Weights of a small contrastive audio-text model: encoder arch conformer.
Rows from block 3 of the audio encoder, named by matrix and row number. Each number is 128 + 24 x the weight over the matrix's rms, rounded and kept within 0 to 255. All counts start at 0. Numbers have three digits each.
# pw2: conv module project (encoder.blocks.3.conv.pw2.weight, 192x192), inputs 0-27
pw2.0:150112157193119118137163145129119106133117102156134137128110099123135145140077134131
pw2.1:121129151131128123147106146169114126120146133156153156133142147125118128155124153121
pw2.2:137119134154133129116087145136152147146120126158107170126127188138125086132155157139
pw2.3:079126132137112132126115123092100136134123157130178150139112101135107108097112107139
pw2.4:109120145151105114112133095102120121145096084160120100118134113137111135118093113117
pw2.5:097151123107115162138115125091140121118126152156126137125120146121137123106114126141
pw2.6:151123117165138156154130142138122154166161175132141141137121109128124127122155140137
pw2.7:121172134152108191148162132094087138149157200111158135121110096107147101114119135142
pw2.8:116137125173134124129112132160094137115128122140108118122162134131090140111102152116
pw2.9:159109091133130115102134125139104139092146133124148123125166130129094128129089116127
pw2.10:142123106134131121138146115147109132164114119148125129125149117127125150137113125098
pw2.11:134110100187118126131184121093086139192113139113136117127109104132109141097129121140
pw2.12:171150162097120119132129153184124130100159136142156147127142167124153144134112120127
pw2.13:169137166134133121139081155172139111113150107128141135141172137136134137152122117108
pw2.14:147126081172119135102123140101087159144121156127148122141143114122108124087112130134
pw2.15:177115122177132122122077167119163111115171131114123106112148184126104136147108139102
pw2.16:109112123161122120122144128100128136106127157116134142124102098124117140129135140143
pw2.17:116131144164107149118116137113110112131114127128150142133150120131122102101123115126
pw2.18:112154153080128156117104144170121118086137148123141142130141134136144099138146154130
pw2.19:117124085120134154136149097080090138124118162146132120128108092132113100116155153156
pw2.20:136136131121136145143105139129094137102135118119149146128131116132140103151105170150
pw2.21:157158150098151143138097125173139119082149117107142124148155133142147168162115140129
pw2.22:109113150124143159101087125117141128111104126105141146139123120148111092116152079147
pw2.23:134122105141144159134115075141174149121123142135104152123137127139122122117149149150
pw2.24:105080145126128155121084158103126124069111139134158144132142160108124065137123108123
pw2.25:116154128127136131121096115103126134111131093140149099131163102130173121118128089129
pw2.26:136162109119126094120175135055124156140110109125139056124101118128149123128118079140
pw2.27:089165103096141141093133127110136144137122157071100103140125140152131096121162129140
pw2.28:159088136175135099127139137162109146146144134139168155133097136136128202149096140128
pw2.29:157136152135105084160170094167091102120160138126137151125111109130134151106133133126
pw2.30:098151116119125162126089102131139144111151126122131139132137090123139096084133081168
pw2.31:112135110167116121109159112137084135144119146127138122131128103125128148135114127123
pw2.32:098164133091139159154137144123078145137139181131131130122115118102124147109148129132
pw2.33:091162110081178130168119138085165173097176161088097128157202141149107090124201125162
pw2.34:149114153147128141127095108141096111118126108169144131135142123131104109114106122138
pw2.35:138119142132115121091151183084105104156132145103116096122111140132161140163089117136
pw2.36:123157129115144136149072138163209147114154109136151138129148101124159108140145096152
pw2.37:125139152168136112117150093132081120137128111137150072146136137161113124152134118130
pw2.38:134104145170101117140171135163080113165115108139115140112101152113111162130094158118
pw2.39:158147098126130133123129100100149137137109139080143133122083147143172124128115110136
pw2.40:109148077141109104100141105055093132136104115117136060119146080122139130074105104132
pw2.41:154134106161134142115126104116114124162116160154126101128099130138133123113131118148
pw2.42:167102131175103102130126118162146113174110091151119181123124103114117133110136100114
pw2.43:172089145133133139126135121146068103120122151133160119147122136142102135125137137125
pw2.44:126094153139122159117141132076116122158123158151127125118098090123088119104136075128
pw2.45:106139112082142146135117139126133130123150163071114113135149121121131114129177127116
pw2.46:114172113104136153110123138123158130114160173083127099128150149125140129137141102148
pw2.47:162088111164133153115092104163095130117139154157146134133166120124102145131115128121
pw2.48:157157126115142103122113144153091127109143119133129067124152180133126139136092134114
pw2.49:191091144165119115157100160162108097140148110162133139116146127102118164134076107101
pw2.50:080141126121132155120100097141146153129095119184143174142103114140136087129130114152
pw2.51:134113149157128143154099125160108123124143118136183136119152098117134119129089093117
pw2.52:162156115105138173122104135153116147109150173121138142139132132121144138122162152129
pw2.53:124125111098138140144105136126153132120171173078099138134143159120120119105184132141
pw2.54:121160114138122143099131119111136156131138110128128155141158096127135131107134124146
pw2.55:195140142142129105137088161147145125105155125134128103119154127119133155146108091104
pw2.56:084125154138128175132111133134135129148139163137145130144167124124138122100162099119
pw2.57:115137128120175159151105152137132156107158178088145129182139163168146112128171127182
pw2.58:130080127167124148135105195117113098149141151160139139129153160118087156101118069118
pw2.59:162134133095133114133151135157099112123133125125139131124114137147141152153140137104
pw2.60:161084159144135122138123142199108115135139129161160173129133134114106154157107151102
pw2.61:159134108175133118093081104136090147094124092131139110137169110144109122118076105107
pw2.62:137183122097130147161103126138147158133140115124118184118141068099165109089149147124
pw2.63:113124109096154128123091151096172141135142161105111140138123160130113124121131108123
pw2.64:128162143074136182142075161128162119097135159116126155136142152129150099128145127129
pw2.65:138118132117128130116145137185054124096096128152140149133136155138106162170126189111
pw2.66:126098107152115107138133141131098125126128119127118137095144143099111135132096121115
pw2.67:184118120162113094143113113166135128133106096151125139121112125120137165124097125099
pw2.68:141135131162129137142088169085174123122168101139177147139153097130122110124110058144
pw2.69:158093136119166145166079159172162117111179151145141190153167138132110143172155145112
pw2.70:155091144185138140131119122176122103114144151125156144143123131150080137174131140137
pw2.71:155106149166123122153163125155109120155123123184148145121107116139132158137088131120
pw2.72:106139119123119151142126142097158129139139141120135158132115130124140091105126094156
pw2.73:095151095129119127139167094103167145130098103153107175110126110123121118112139149131
pw2.74:119099144133125137117096163109156115107131135141154146129139131124095136127136102139
pw2.75:143132098183111127120132102122106153123099132154132172131103093129128131112117126119
pw2.76:117136151120116164144100166132150093116133165136136140124130160125133130137117123115
pw2.77:141098109175126117141164157151097125178119153157139131130118139125091172119078132110
pw2.78:127150135107121159127112136131108132152109171178146159139119182112123103092128092122
pw2.79:146143133102156148180083174137171154104183177116153172157187140132167124151177133157
pw2.80:124170156112139145130091140119145125100155149097126124141140130141147112135148127141
pw2.81:148161127120138140121118092209146119138151124112132154129111121128163145121115129154
pw2.82:105115109189111129100170109112076133180113124142122093121113116133097116094089107119
pw2.83:166110118111136104128087131117108144128122120141117144132119102115140120126129148127
pw2.84:135158145180121132126129118109089119113155143109147138128152096127136095106076112116
pw2.85:120137109113128127123106127043135118107147140083160092139138102131136099143132100143
pw2.86:144151145108121105137122126172138145135136119110121207126101080125133152149164156144
pw2.87:081131117128109110130131129058150125141127122124140040115153079120143128106151062137
pw2.88:106148099113136139105125136089127150126124161070127098145134144151127115121142108146
pw2.89:145160108106159140169107148131174150115175171095083128163155143135143127136165134139
pw2.90:122139151087135160139069145163163107064156145128131164134161143120145109145131122133
pw2.91:113147153196113126117146159152178143150126110140152103111147118120153149114107102127
pw2.92:201113163137108146136142141195110101155153155136156152122108111122150165143117181109
pw2.93:180118140129143148161114177206145118127163145147159165139163139124149169155124149125
pw2.94:099154085058145127138134118107148159125133139089096115125139145133140106117160120142
pw2.95:169101134201127103173152175128116125156169136172164158115132123111118169130077128113
pw2.96:148111165131133158164136164181163108160169168117122211117114108111145151181154187109
pw2.97:162126150105111155106113148153146102150110108147134189108096094106168124161145184091
pw2.98:098112145143142113119153096181147129148134066098080178131153123139100125150192125139
pw2.99:105121106130159133134147136106140167142161163078107114152159128139127109117170122154
pw2.100:100165115092157122134119141102150179099149148095107120157143133147138117118183132161
pw2.101:155126134167145136161126149172129140168160155137169141151135127132138158145148156143
pw2.102:159121144128147086110112125178131126098119106140067162123106183146068170161143150110
pw2.103:120136129150114131135120115101139110136125122149153140145132126140123122096138073160
pw2.104:160125106137125136157102162143163136095153124137134174112172114099133147122126119107
pw2.105:138109133141115122153149142159102137164108103151122130100141094096106151129093107102
pw2.106:145116102169106119125190119137091120185105135140130140116076085126145162115115144146
pw2.107:164120103119144135135089126174117123084126152160145137137105131137119146125097138132
pw2.108:138106131126136094112105153189149119131156085145113125128154141129088160151158136099
pw2.109:155103122166121101127119140145119131121126117128129140123126150120150160112101135136
pw2.110:110150130164108138130155127120100126137129141084148106125129108117157125123108117142
pw2.111:153095140167123129167143156192112114181147146129140157108140128096114139141121128107
pw2.112:123122139129108096151131151118118123139129116148129127114145117108151137114094114113
pw2.113:114171146103115132125096116127143133095116092131136147120142133124153105129120109132
pw2.114:144088140143147108132105123175140127094139111101140156143138146141132138177146157155
pw2.115:149153148107134159132102150128166110116154132137136182126121147133123125142138115119
pw2.116:166126136127132121124093127122085122119123129116143121141122126141115127109152102157
pw2.117:113174129140136090108157148075167137163130107105091102123129107119111145142142073121
pw2.118:161133106120123115119141099163138140125115086113115102110151127123124108135114132124
pw2.119:138135108150111091131115149111100148122116091147134137114137064106117140106109108124
pw2.120:168132117137148155141139081154120130144135144141127108143106089152121149126126151139
pw2.121:143109132137131115166102145156152137108153131175155173130126125124103140158118165137
pw2.122:108083144197119140110158103122087115126142161149168114131160135130080109131089126120
pw2.123:133105150160131147158159170142088121151162191147153184141090167134119143132128154149
pw2.124:135121117167115116136166104109086130147113156120126128124104133116107105111108114120
pw2.125:123115119158125153117150077128115117106136155131140129123121146140121113137142149150
pw2.126:147173117141127164139141126139150153120118176200122136123131133122121127126107154124
pw2.127:112103132129105146141160057122094106164090108123114111102106071109107086141124117107
pw2.128:147118113123136167145103110142124097122125205107127136136079120128124142142143137157
pw2.129:168149148134132129116094121170106117092109114150156154137121125130162148150097150122
pw2.130:162138106188093152157113074095115136130115159133114134115126056113104160108107132113
pw2.131:148124110133118138135172159114079114165132153140137170123102142124112151109089157116
pw2.132:160171104110128092126069135165148167099130077124119139117159106125169156121115149128
pw2.133:091131119113132155110104182101133114111122151136143113128139143125120094101152085146
pw2.134:134120118161127110134166158111105123159122159130123134118106094112097136130112155111
pw2.135:138121145102154124140087152174148124083157119100160149127144122138093125172133138119
pw2.136:177092149153121139160151186158172120187146163128130194107122115099156178173140198106
pw2.137:124120136100154144138072122136142137114134116119119136123144130125107099136164112103
pw2.138:145116139138135130128130103174095123126150120124129134136160140144106162121126177117
pw2.139:170081122178129125118133131157066102143144141147149121139158150129083152123115127093
pw2.140:124135116117138119113059114159139128121125083159157101132160098127116139114112088109
pw2.141:128130132101144132153150099125091128142128159124106129127119123125097136112163161129
pw2.142:131125145135120107126128178128085131109143112120125123134146130122138138137126129136
pw2.143:160104172152134142149099151152110111121137128155136107132155141126119117125088118110
pw2.144:141108131117136124160058158099204142083182113123130146121181145120052118141142087096
pw2.145:131173123129129126111159154131079138148133163152162140139101145129126172133091152113
pw2.146:115160131090150160133125141119154151112168172084128138148167132144170094130192143142
pw2.147:183093131193093131120162144163129105209108118162167147113084117112179172150089177104
pw2.148:074133087097143126151138121067121155087139143100113091141170165142067083083134086154
pw2.149:086131119151125194121123103148161103129131152136143171113130124124109110153100151124
pw2.150:138109171091148142156071189149162128084165145127119167132168158116076131159154134114
pw2.151:108140125102121158162166168117141104144130156149123199129066112129137118109147174133
pw2.152:116157144092135153144085133159160116100141134130096163123153152120132128129143141116
pw2.153:124151134076127143156088131149159127090119103119138141122141154120141127147149147130
pw2.154:136117095151150137132119119097091132163126148128147113168117109163126094106157133162
pw2.155:127152095159110110138131139142158118110140140126132135128119127113143174136104132140
pw2.156:123167150134126164127081111135161108109134129117143148130136131131151120132130125140
pw2.157:128127103156117170128119125106106158181129167161175141116094102099141135109108090122
pw2.158:118109149197113127154177144135094116187116133182143154111091132112113124131061138110
pw2.159:174087150188107136143166175166156103214134147139153175097090126091179184182114212099
pw2.160:075165146139128138131144108112167141144103118085111120130107127142154124137147140161
pw2.161:131120126124122103135126158106118110127152108111086135120133126119128163127121138113
pw2.162:114157126099123165130121108118073126132122175127139129142098117135120118114112118153
pw2.163:131187109141115154137132094101155157140120161114136108126081080122166124091139109168
pw2.164:150092174132130127102066146178154127109128106130140167113168156119113126158122106090
pw2.165:151105114178144138128143133130113109103147158149152160136108123134093159152125154143
pw2.166:147105117161107126151172127176116124183113120174138140112104100108131147142084156117
pw2.167:133146112155127113098123122132112135127098098172130127132120124142135133113078131105
pw2.168:110156143107113169135126157132124122125114145168146153133110147120137143129121140130
pw2.169:138128132118155127137103111091124132103124119114141126155115137162166096116139132173
pw2.170:175086146144123114135107119160085113121129114150122092141141098133119171124120147114
pw2.171:121141154095124152123084141131152103094161128129132144126177139118113114130136105109
pw2.172:156119108113152148121100103158121144115150148113148183148112080140149095110147144161
pw2.173:141129118145125135140128111108131131148132165103092147142095119131109116114161127146
pw2.174:150117132197095089147178135127093119172116097173129139112111121110159145124089112124
pw2.175:107114166131124140151178100159077131176105125124083159101095115101126114131128169113
pw2.176:111119160136149151099069168150133113112144133130143141144127127135116144150112105116
pw2.177:104123171115137115131131120109061121113127072101141074131145077131141112140140114143
pw2.178:139148142136130133136082145136176125143130108148147091119156147131158144139139077126
pw2.179:151119142180125132113133094161085113142110124142139161138120116129098115124128130118
pw2.180:120158150069131160132066128142157118074149146104128146134149147125136113151155119129
pw2.181:174128144162109112152153146193128118190118154137135169120080113120157148140091175124
pw2.182:143092134142129121120133142097129126103155134125142129138134135147108141118143123158
pw2.183:112108122110107119151153092129096150159112144135111120110097095096140121119097131132
pw2.184:061157133070181149147069118082133161038170178109109125170214169169055074104161074173
pw2.185:098179154120129137144096119156115134119156145129135110121178122104137129101156133124
pw2.186:134136136117135113148096121150187114103150099101110136130149108135152157136159123135
pw2.187:110104108182125105125115149089144114180154124104122068117150130124109127128102075130
pw2.188:120160106142117132124169113103069133151111158145156098123065107119164140097104132156
pw2.189:150116096187111119129156095107105134145096151129134097126125092132132135073150117151
pw2.190:165116167107119158151101176180173096115151128136121194118142131097154142183134162101
pw2.191:069139103133123134133155116106098127133101127110088113131086124133175089106117124154