config.toml
noise_aug = 0.01
n_mels = 40
encoder_mlp_ratio = 3
encoder_head_dim = 48
encoder_moe = "top_k"
encoder_subsampling = 4
text_encoder_causal = true
text_encoder_positions = "sincos"
eps = 1e-08
ema_decay = 0.999
Rows from block 3 of the audio encoder of a small contrastive audio-text model, named by matrix and row number. Rows with one number belong to one neuron. Each number is 128 + 32 x the weight over its row's rms, rounded and kept within 0 to 255. All counts start at 0. Numbers have three digits each. After the name is the row's rms in percent of the matrix's.
After each neuron's rows are labels from the 100 clips, of 14848, where the neuron reaches its highest value: "top examples" is what is common among them. Only what is clearly more common there than usual is listed. The data: short read English sentences (LibriTTS-R). In brackets: how many of the 100, against the usual share in percent.
# fc1: first MLP up (encoder.blocks.3.ff1.fc1.weight, 576x192), inputs 78-116
# fc2: first MLP down (encoder.blocks.3.ff1.fc2.weight, 192x576, transposed), outputs 78-116

fc1.465 129:077054099138173090109109107149087083122167081093128136132120202080132072167120112160074122120087092101078085105110129
fc2.465 107:136078145118135138183161137165156116136073181100121125154125157118065097164136128105152087112096124097153147130168152
top examples: the word "the" (66 vs 25.1); the word "said" (31 vs 6.6)

fc1.118 112:137064101112159124153082068136083100148131113106140114123143201118099153123133161149115160139111159118124128146094149
fc2.118 120:131112145112108156123178139144163152115119155144117140180169112129111132161151115118188145108122154131136132140126145
top examples: the word "is" (30 vs 8.5)

fc1.474 130:151110070106134114052055144086146132075085128104172112095123149126107136179114092155136163160053104099086017100125158
fc2.474 132:075139149135096121150224180202111137169169109151107115156121133104125073127180153118142142123150121101143169141162098
top examples: the word "i" (43 vs 18.1)

fc1.505 127:110118099142185139104044141137117153145132114096199118070141138107163095126087127164108124141074073079168127140118085
fc2.505 121:125228142127094113115160140173138254149155097193124161160046136200249179127129159114113125135157137158138132151141130
top examples: the word "but" (25 vs 4.6)

fc1.151 136:172117126111146081089050154096137131147112052080105125087116163139124097141137113145068159122114159126086109112125131
fc2.151 118:105200131127113090106165163174098205132111098148134160110029171183183087168118162077125117103134091111097142217162114
top examples: the word "what" (28 vs 5)

fc1.50 136:117097141081162094090138101156175129127112101092121055082134109109136082103132117152121128115126105110111139104150157
fc2.50 125:087067145178120089220138089099099140109132191117145138139134117125102113095175159122143131073129144156110134133143154
top examples: the word "he" (47 vs 10.7); the word "you" (44 vs 14.9)

fc1.349 148:056078106112140081173092130136082108155120111054108063068119168081104060135080075110082094088093089093081150132112114
fc2.349 099:145022122098113108110120125121089075141117152065126062071176132084098034104118140087127105119167117080161151084152114
top examples: the word "said" (96 vs 6.6)

fc1.229 064:116133105157147101095084180084116151130121136157140100173153160178122155081119141140121107166136097158092073079134103
fc2.229 064:100162140159158175134031000127110162127170132121148145130063133118126117160142124068093106131159130124167155091153109
top examples: voice: male (72 vs 46.4)

fc1.291 132:073071093138124108094063071135138094081173050139099155078144133098160124146106123157091183149137152091137126109127090
fc2.291 139:117058109100158135128156119174138084134115140124107155111122122123081093187144182117152140152105090132136133141184142
top examples: the word "a" (29 vs 12.4)

fc1.296 105:081127106158172166106122143101152142085163125152116149126122182124112144153018121149071162142130135137113100150019136
fc2.296 085:162092158123089105125152118110151129150082170066125103110147186104103110121148108117126127082145145087136116120203086
top examples: voice: female (85 vs 53.6)

fc1.9 118:078134163189080104159124099126100093115181145068144103094101111134167094121085147152060157173113134051153105141083101
fc2.9 093:180179142106127118105060157122126212144093111152158124157037153163190140157117093090135127147105100122100115121140097
top examples: text has "what" (27 vs 5.2)

fc1.420 144:080066061157130129118099125153103057150181079109111155108117151103133105198123118137109161185151132126086118105106099
fc2.420 177:097054093103162106123164146144130078115112121098103139109108107129081089180150153110155115132132125105140161152134190
top examples: the word "the" (53 vs 25.1)

fc1.410 134:123149145088165083107055152130120146113103095107121150088108172108112123074084164141074134137115109111165128153100103
fc2.410 116:146235132136104109091144142145137234150118086155131134140027163202234156129134134060126098127114113123143129152155150
top examples: the word "the" (53 vs 25.1)

fc1.212 112:075104089126170110087067147109208102071126115137145135139120111157163155199057116139140125126114099134077083149093152
fc2.212 133:137099152098119131128150193136085054182131103101113100116122142077084078090178115144122155132180140095087161105175076
top examples: the word "i" (39 vs 18.1)

fc1.515 058:111172167079201151155107166140131163077109125162109070101174087084121112167156168152098117072148138148076155162109114
fc2.515 055:172149130162054163155148081114166187149131049131135114146110101145115113105090125123177167119134130111177111132109134
top examples: the word "a" (29 vs 12.4)

fc1.466 061:108175169102117167138105102159144159152142162081123099159134094090163091121107082166116108160132068152100087175180074
fc2.466 050:089119141153128150080200084081171146126127119072153117100081182165128138118127129091165087122126142132106108119104152
top examples: the word "i" (42 vs 18.1)

fc1.529 125:111115113093172109087133121149135134128175097121102158116080159106124108093156138143120097148062082124092160104112132
fc2.529 135:169136140137138170139099139080131147140077184090111094153169125127117141118125124083155139086115128127128102178114151
top examples: the word "it" (30 vs 12.4)

fc1.507 124:133130127096144130106128181084162101112104113090172098050123150099166104137115181114082104130103067086161124118080110
fc2.507 095:113187123174085117173106181137092206125118117161158147147098147178175120188117177099155130135151126164095134177108083
top examples: the word "what" (54 vs 5)

fc1.273 121:155127112172074123146156146094127109163109111116140078109146108108095104118083175166150122113189095068141118149068064
fc2.273 098:146143111164169143128121154126114176114112176155162151199089157123126146165118123112200092126098117185138128076114105
top examples: the word "not" (31 vs 6.3)

fc1.276 127:127149130113182127111096066108183121101122098114124109081082130143133112180092077143091081139107164127162119157082147
fc2.276 121:139239129121113128124138140123144248148122098187134158147060167224255185130120141126110140113145122151129121153126142
top examples: voice: female (81 vs 53.6)

fc1.226 113:119112088099109106146088161084167091165152092084172098126098150102146113145098155131102154106116086124082106121088114
fc2.226 122:130229136129114121115168172133120250134090115176146153157067163187213172140126106112130149140139094148113116167138142
top examples: the word "what" (29 vs 5)

fc1.392 140:104072095162169088182132097118123090112092133105123092097153143076109074123134130121101060115158147105152114122126062
fc2.392 111:135045158101109135060174109143130122125054145062158074097110141143115044076137114085099102099040088084079154143170172
top examples: the word "said" (31 vs 6.6)

fc1.19 119:150073044159115114078033071149101100127167070102100104138144125099146087164108086140134149149119100099141116124068142
fc2.19 093:167069147111115093162181109132146134160114165110182118137148060140103082181139166070151114145088080078124164123169136
top examples: the word "is" (27 vs 8.5)

fc1.332 121:117110130150129132128093094145174118144133118071134094112093119155144089080097124135078163158133125078098108136117105
fc2.332 100:156186130158117139104087166114119212117081112146148147161056171173193138166142099051139129129123106142115123172140121
top examples: the word "what" (40 vs 5)

fc1.554 126:152098103157073139174130162065133122124149052064157123144154117154153100128062174095136156100136121093142111130121075
fc2.554 116:123142112185138167128137158129097167119062170190121168155032138152138175166128159084205117125116107187137114118096120
top examples: text has "what" (28 vs 5.2)

fc1.130 128:125094073196132088118082102124099095074138075093110124118120172146097102112083084162091159140141142129138124133083140
fc2.130 086:150059123126109139107168147138124083164136174115143128111175151101069064154139180113120121149073083100094138116196107
top examples: the word "and" (30 vs 10.3)

fc1.272 069:129137109153173135085174143122165101099149117067094104154114155119161129129102169114147182070080084078182073190169117
fc2.272 060:137045143065130121160085098123159142130071138131103142170178094145136123111100116063085085127163071166138122178124178
top examples: voice: female (81 vs 53.6)

fc1.275 061:137116131146181101164040134083126092105082119113172154113100153171155101112103133152139149174164135172076102169091138
fc2.275 059:141090106071101143068144152178127113129209188094138085121108108163128152160115133146130196087097129112120114120136188
top examples: voice: female (85 vs 53.6)

fc1.437 069:116160070121096169078149109157182093117131131089161170091140186134139105134155155079177116131150096119156132079152132
fc2.437 071:161119119146087123109122152136128098141079199146116159092176042167153155105099161148124081137115097174131102152139114
top examples: the word "you" (39 vs 14.9)

fc1.504 133:130103106102121137114052138073158133137132065075131132073097115104140108143137161113079104138117106114177078118078103
fc2.504 094:137218103124134125114138128159133205120101108153161159117035174211207160137117150119146099120126121169118120163120156
top examples: the word "what" (32 vs 5)

fc1.163 123:143040072120136166103149067126068081090083128120092103087120207087078106092105088110120047117129126114126148126111147
fc2.163 102:162139164123114181082139161102161183108143160121146134140164138147122137096099100136145142120102159191124090152120106
top examples: voice: female (83 vs 53.6)

fc1.543 083:152128127143132115148109180094146076141104064093150093091090112108105109080107122126139181120108122146090146163123083
fc2.543 065:162168152092097129160150117158096182151088147164117166130139086118113131142092117179151163077135195161109137109125152
top examples: voice: male (76 vs 46.4)

fc1.147 067:102083180106135162099083157141145081069155141101125099177125123143152143160138177109093140069198154131119117182125071
fc2.147 056:130101143033127105145102120147122122123126158101083097093141119113049113131147124201154167060126127179132144186144165
top examples: voice: female (93 vs 53.6)

fc1.461 147:121106121169149084099053061075113097157150072113100100032108120111118089133122097127074100168093111131160101153108144
fc2.461 134:139213156106079125099115160131134224144092127154151138151062177170197145100155144111131095084131121151123118123158091
top examples: the word "she" (35 vs 5.6); the word "said" (28 vs 6.6)

fc1.222 135:146108137118171089144054063110141139164097091085143141059118103125146090124113145130056168143128108107148125117112114
fc2.222 138:154203165104130127087113144148139234155112112174140148151054165176200155099184134119107116104114113157123127146174102
top examples: the word "she" (80 vs 5.6)

fc1.153 114:155155154064092116144091141156154131158134057144114158105134089112149133060088126130088123108172048140095150095127110
fc2.153 109:117161096126132114146159092106140166100136137147114154150112072147132134121134185131126128120177156193215129190107152
top examples: the word "you" (33 vs 14.9)

fc1.95 113:173125149174133116149169083114122101123201060151115057154116168113117072125133169119143115126155119061122127119144136
fc2.95 118:106157139164121068142149059171118157105181141159114158134145115125144116134181104116149117137197194144147161128151176
top examples: the word "you" (43 vs 14.9); the word "he" (34 vs 10.7)

fc1.137 130:138102070149112098085119070137090098133194103114133128078146145079134116189071110172115144144133127152139136146072108
fc2.137 120:177046129076155106131170119164136067155084131095131121108145124108071051136154155102130137138066073075127159089203120
top examples: the word "to" (35 vs 14.6)

fc1.369 067:112082115081141138057138089168080133132116140102142128171140140124157165158094194143141160117169077099089142176171097
fc2.369 058:074156152135156191158120158131135165120162154122122141120121134152112104130128103139127104096187167134175148133139146
top examples: the word "you" (53 vs 14.9)

fc1.116 073:166141138066156163105112090100180131066155125169098084116161145076077115122072188126118106127185142131130086138156142
fc2.116 068:100094135098116129155155138124142119103107171108118115077151146148112137167137085101099045145156102106098137182134106
top examples: voice: female (88 vs 53.6)

fc1.401 102:144167057109120146058132143065114106110134090072091107143140177112156092161073074132126153100147096151133090118025161
fc2.401 083:143170138126090095121111064170147137130067132151116177103117127127114162114112075135149112135127154196149125191146076
top examples: text has "what" (25 vs 5.2)

fc1.183 068:063178173095109122197124134079104169140133059143091145087124185092108146143125127157137104149206140082161110147097107
fc2.183 063:085101133141143129139227188143145142135165181144112098114091102106135100091109148130124108110156147111105122138142170
top examples: voice: female (83 vs 53.6)

fc1.56 132:119116146114130127158143079166152083123171084110101082114155069108156096132094176153097145161138115082202181169100120
fc2.56 135:105089110125161094139142137189111091118162145123094156139148123103093110111192118120155150128175145117152135181124125
top examples: text has "she" (25 vs 5.6)

fc1.24 110:144099111098210127114164174166158124064118131112164148130076146146120078141112086170138138151133118139126118135072138
fc2.24 094:135159130121116136120157163158158103135183155127073146114087110115125138076104100168135154103162166138114133102104152
top examples: the word "and" (33 vs 10.3)

fc1.370 114:095154133159120132121079094090106154151126122106155121091151113125132090136084136123073087112144088120123131120103063
fc2.370 093:151187158154136107123149137120137216135128106175103137137027187164204154191126092116149116132181122153133140146115155
top examples: the word "what" (33 vs 5)

fc1.544 104:102138095112152087063091128099153100075113145103164091086151130117159145165080152168118099138134105126124075173099174
fc2.544 093:112101137139116132114188221147101085173196123125101128150098095091109079114176104128141136123210120127110177137158108
top examples: the word "i" (54 vs 18.1)

fc1.561 122:070090066146135102094100120133085102136160124097083105134072200139096130093142155145124125075137107108155090104102084
fc2.561 144:138108159114114124130180132152174136123137165116133151141157118150081143106123096140152131106090140168119125144136103
top examples: the word "the" (53 vs 25.1)

fc1.142 115:120089092113177125063146120093122104107177127085172123129131144145134092152068107154152095133124108148112107127041141
fc2.142 111:134119150132120131130149175187131077150181121167121124105103064114119125127158096175140137147153122134121147146165137
top examples: the word "i" (78 vs 18.1)

fc1.123 075:134156123077133168147138127126122085095172083117148175097160131135190131082076113125102095109115163129163115173169073
fc2.123 072:097157116119111109149221127112142134112088189134140101116143108164121128167142151121139118116116163123101122221141187
top examples: the word "all" (27 vs 3.7)

fc1.281 127:117097073176106116069084174074168139049096118095115122083090193132151118132082094115128157146113129107092058128048146
fc2.281 159:124115168122086096156161137129105094167118159129097150150142156102075103143178135102138157071174128139146159182162054
top examples: the word "what" (27 vs 5)

fc1.477 160:095083103080164121102104133147142120142101076110103105099093134129114084096134116154103125077090133106125107126160119
fc2.477 197:116095153133135140128113116097101132182112167155107123167164078105087128107153141112132134088114136164095154132159155
top examples: the word "is" (35 vs 8.5)

fc1.434 112:123074106086192083128165165140134079118167036118137093098100154136161076102138162189097124098161097103091144110105094
fc2.434 085:103195110144096110114099085162092157118152166170109169167153149155137150124095124095147080168153116147190106152105157
top examples: the word "of" (25 vs 9.7)

fc1.186 117:156149153131149080157128125127141094107160111141161138102115201102165118097087137149115112181145085123134162124076176
fc2.186 136:115167143193132120108161074155099162138164158155090160139103076120152138141190129132144137100189199142156162113158150
top examples: the word "you" (44 vs 14.9)

fc1.487 120:097120118084144067103133103140161136126184099140137119144118111141119134142051107174135169153168150123132080101000151
fc2.487 149:155119153136128153150128158133119074162056173094111120109177118092083128119195126115135109087113073078125151132212083
top examples: the word "you" (39 vs 14.9)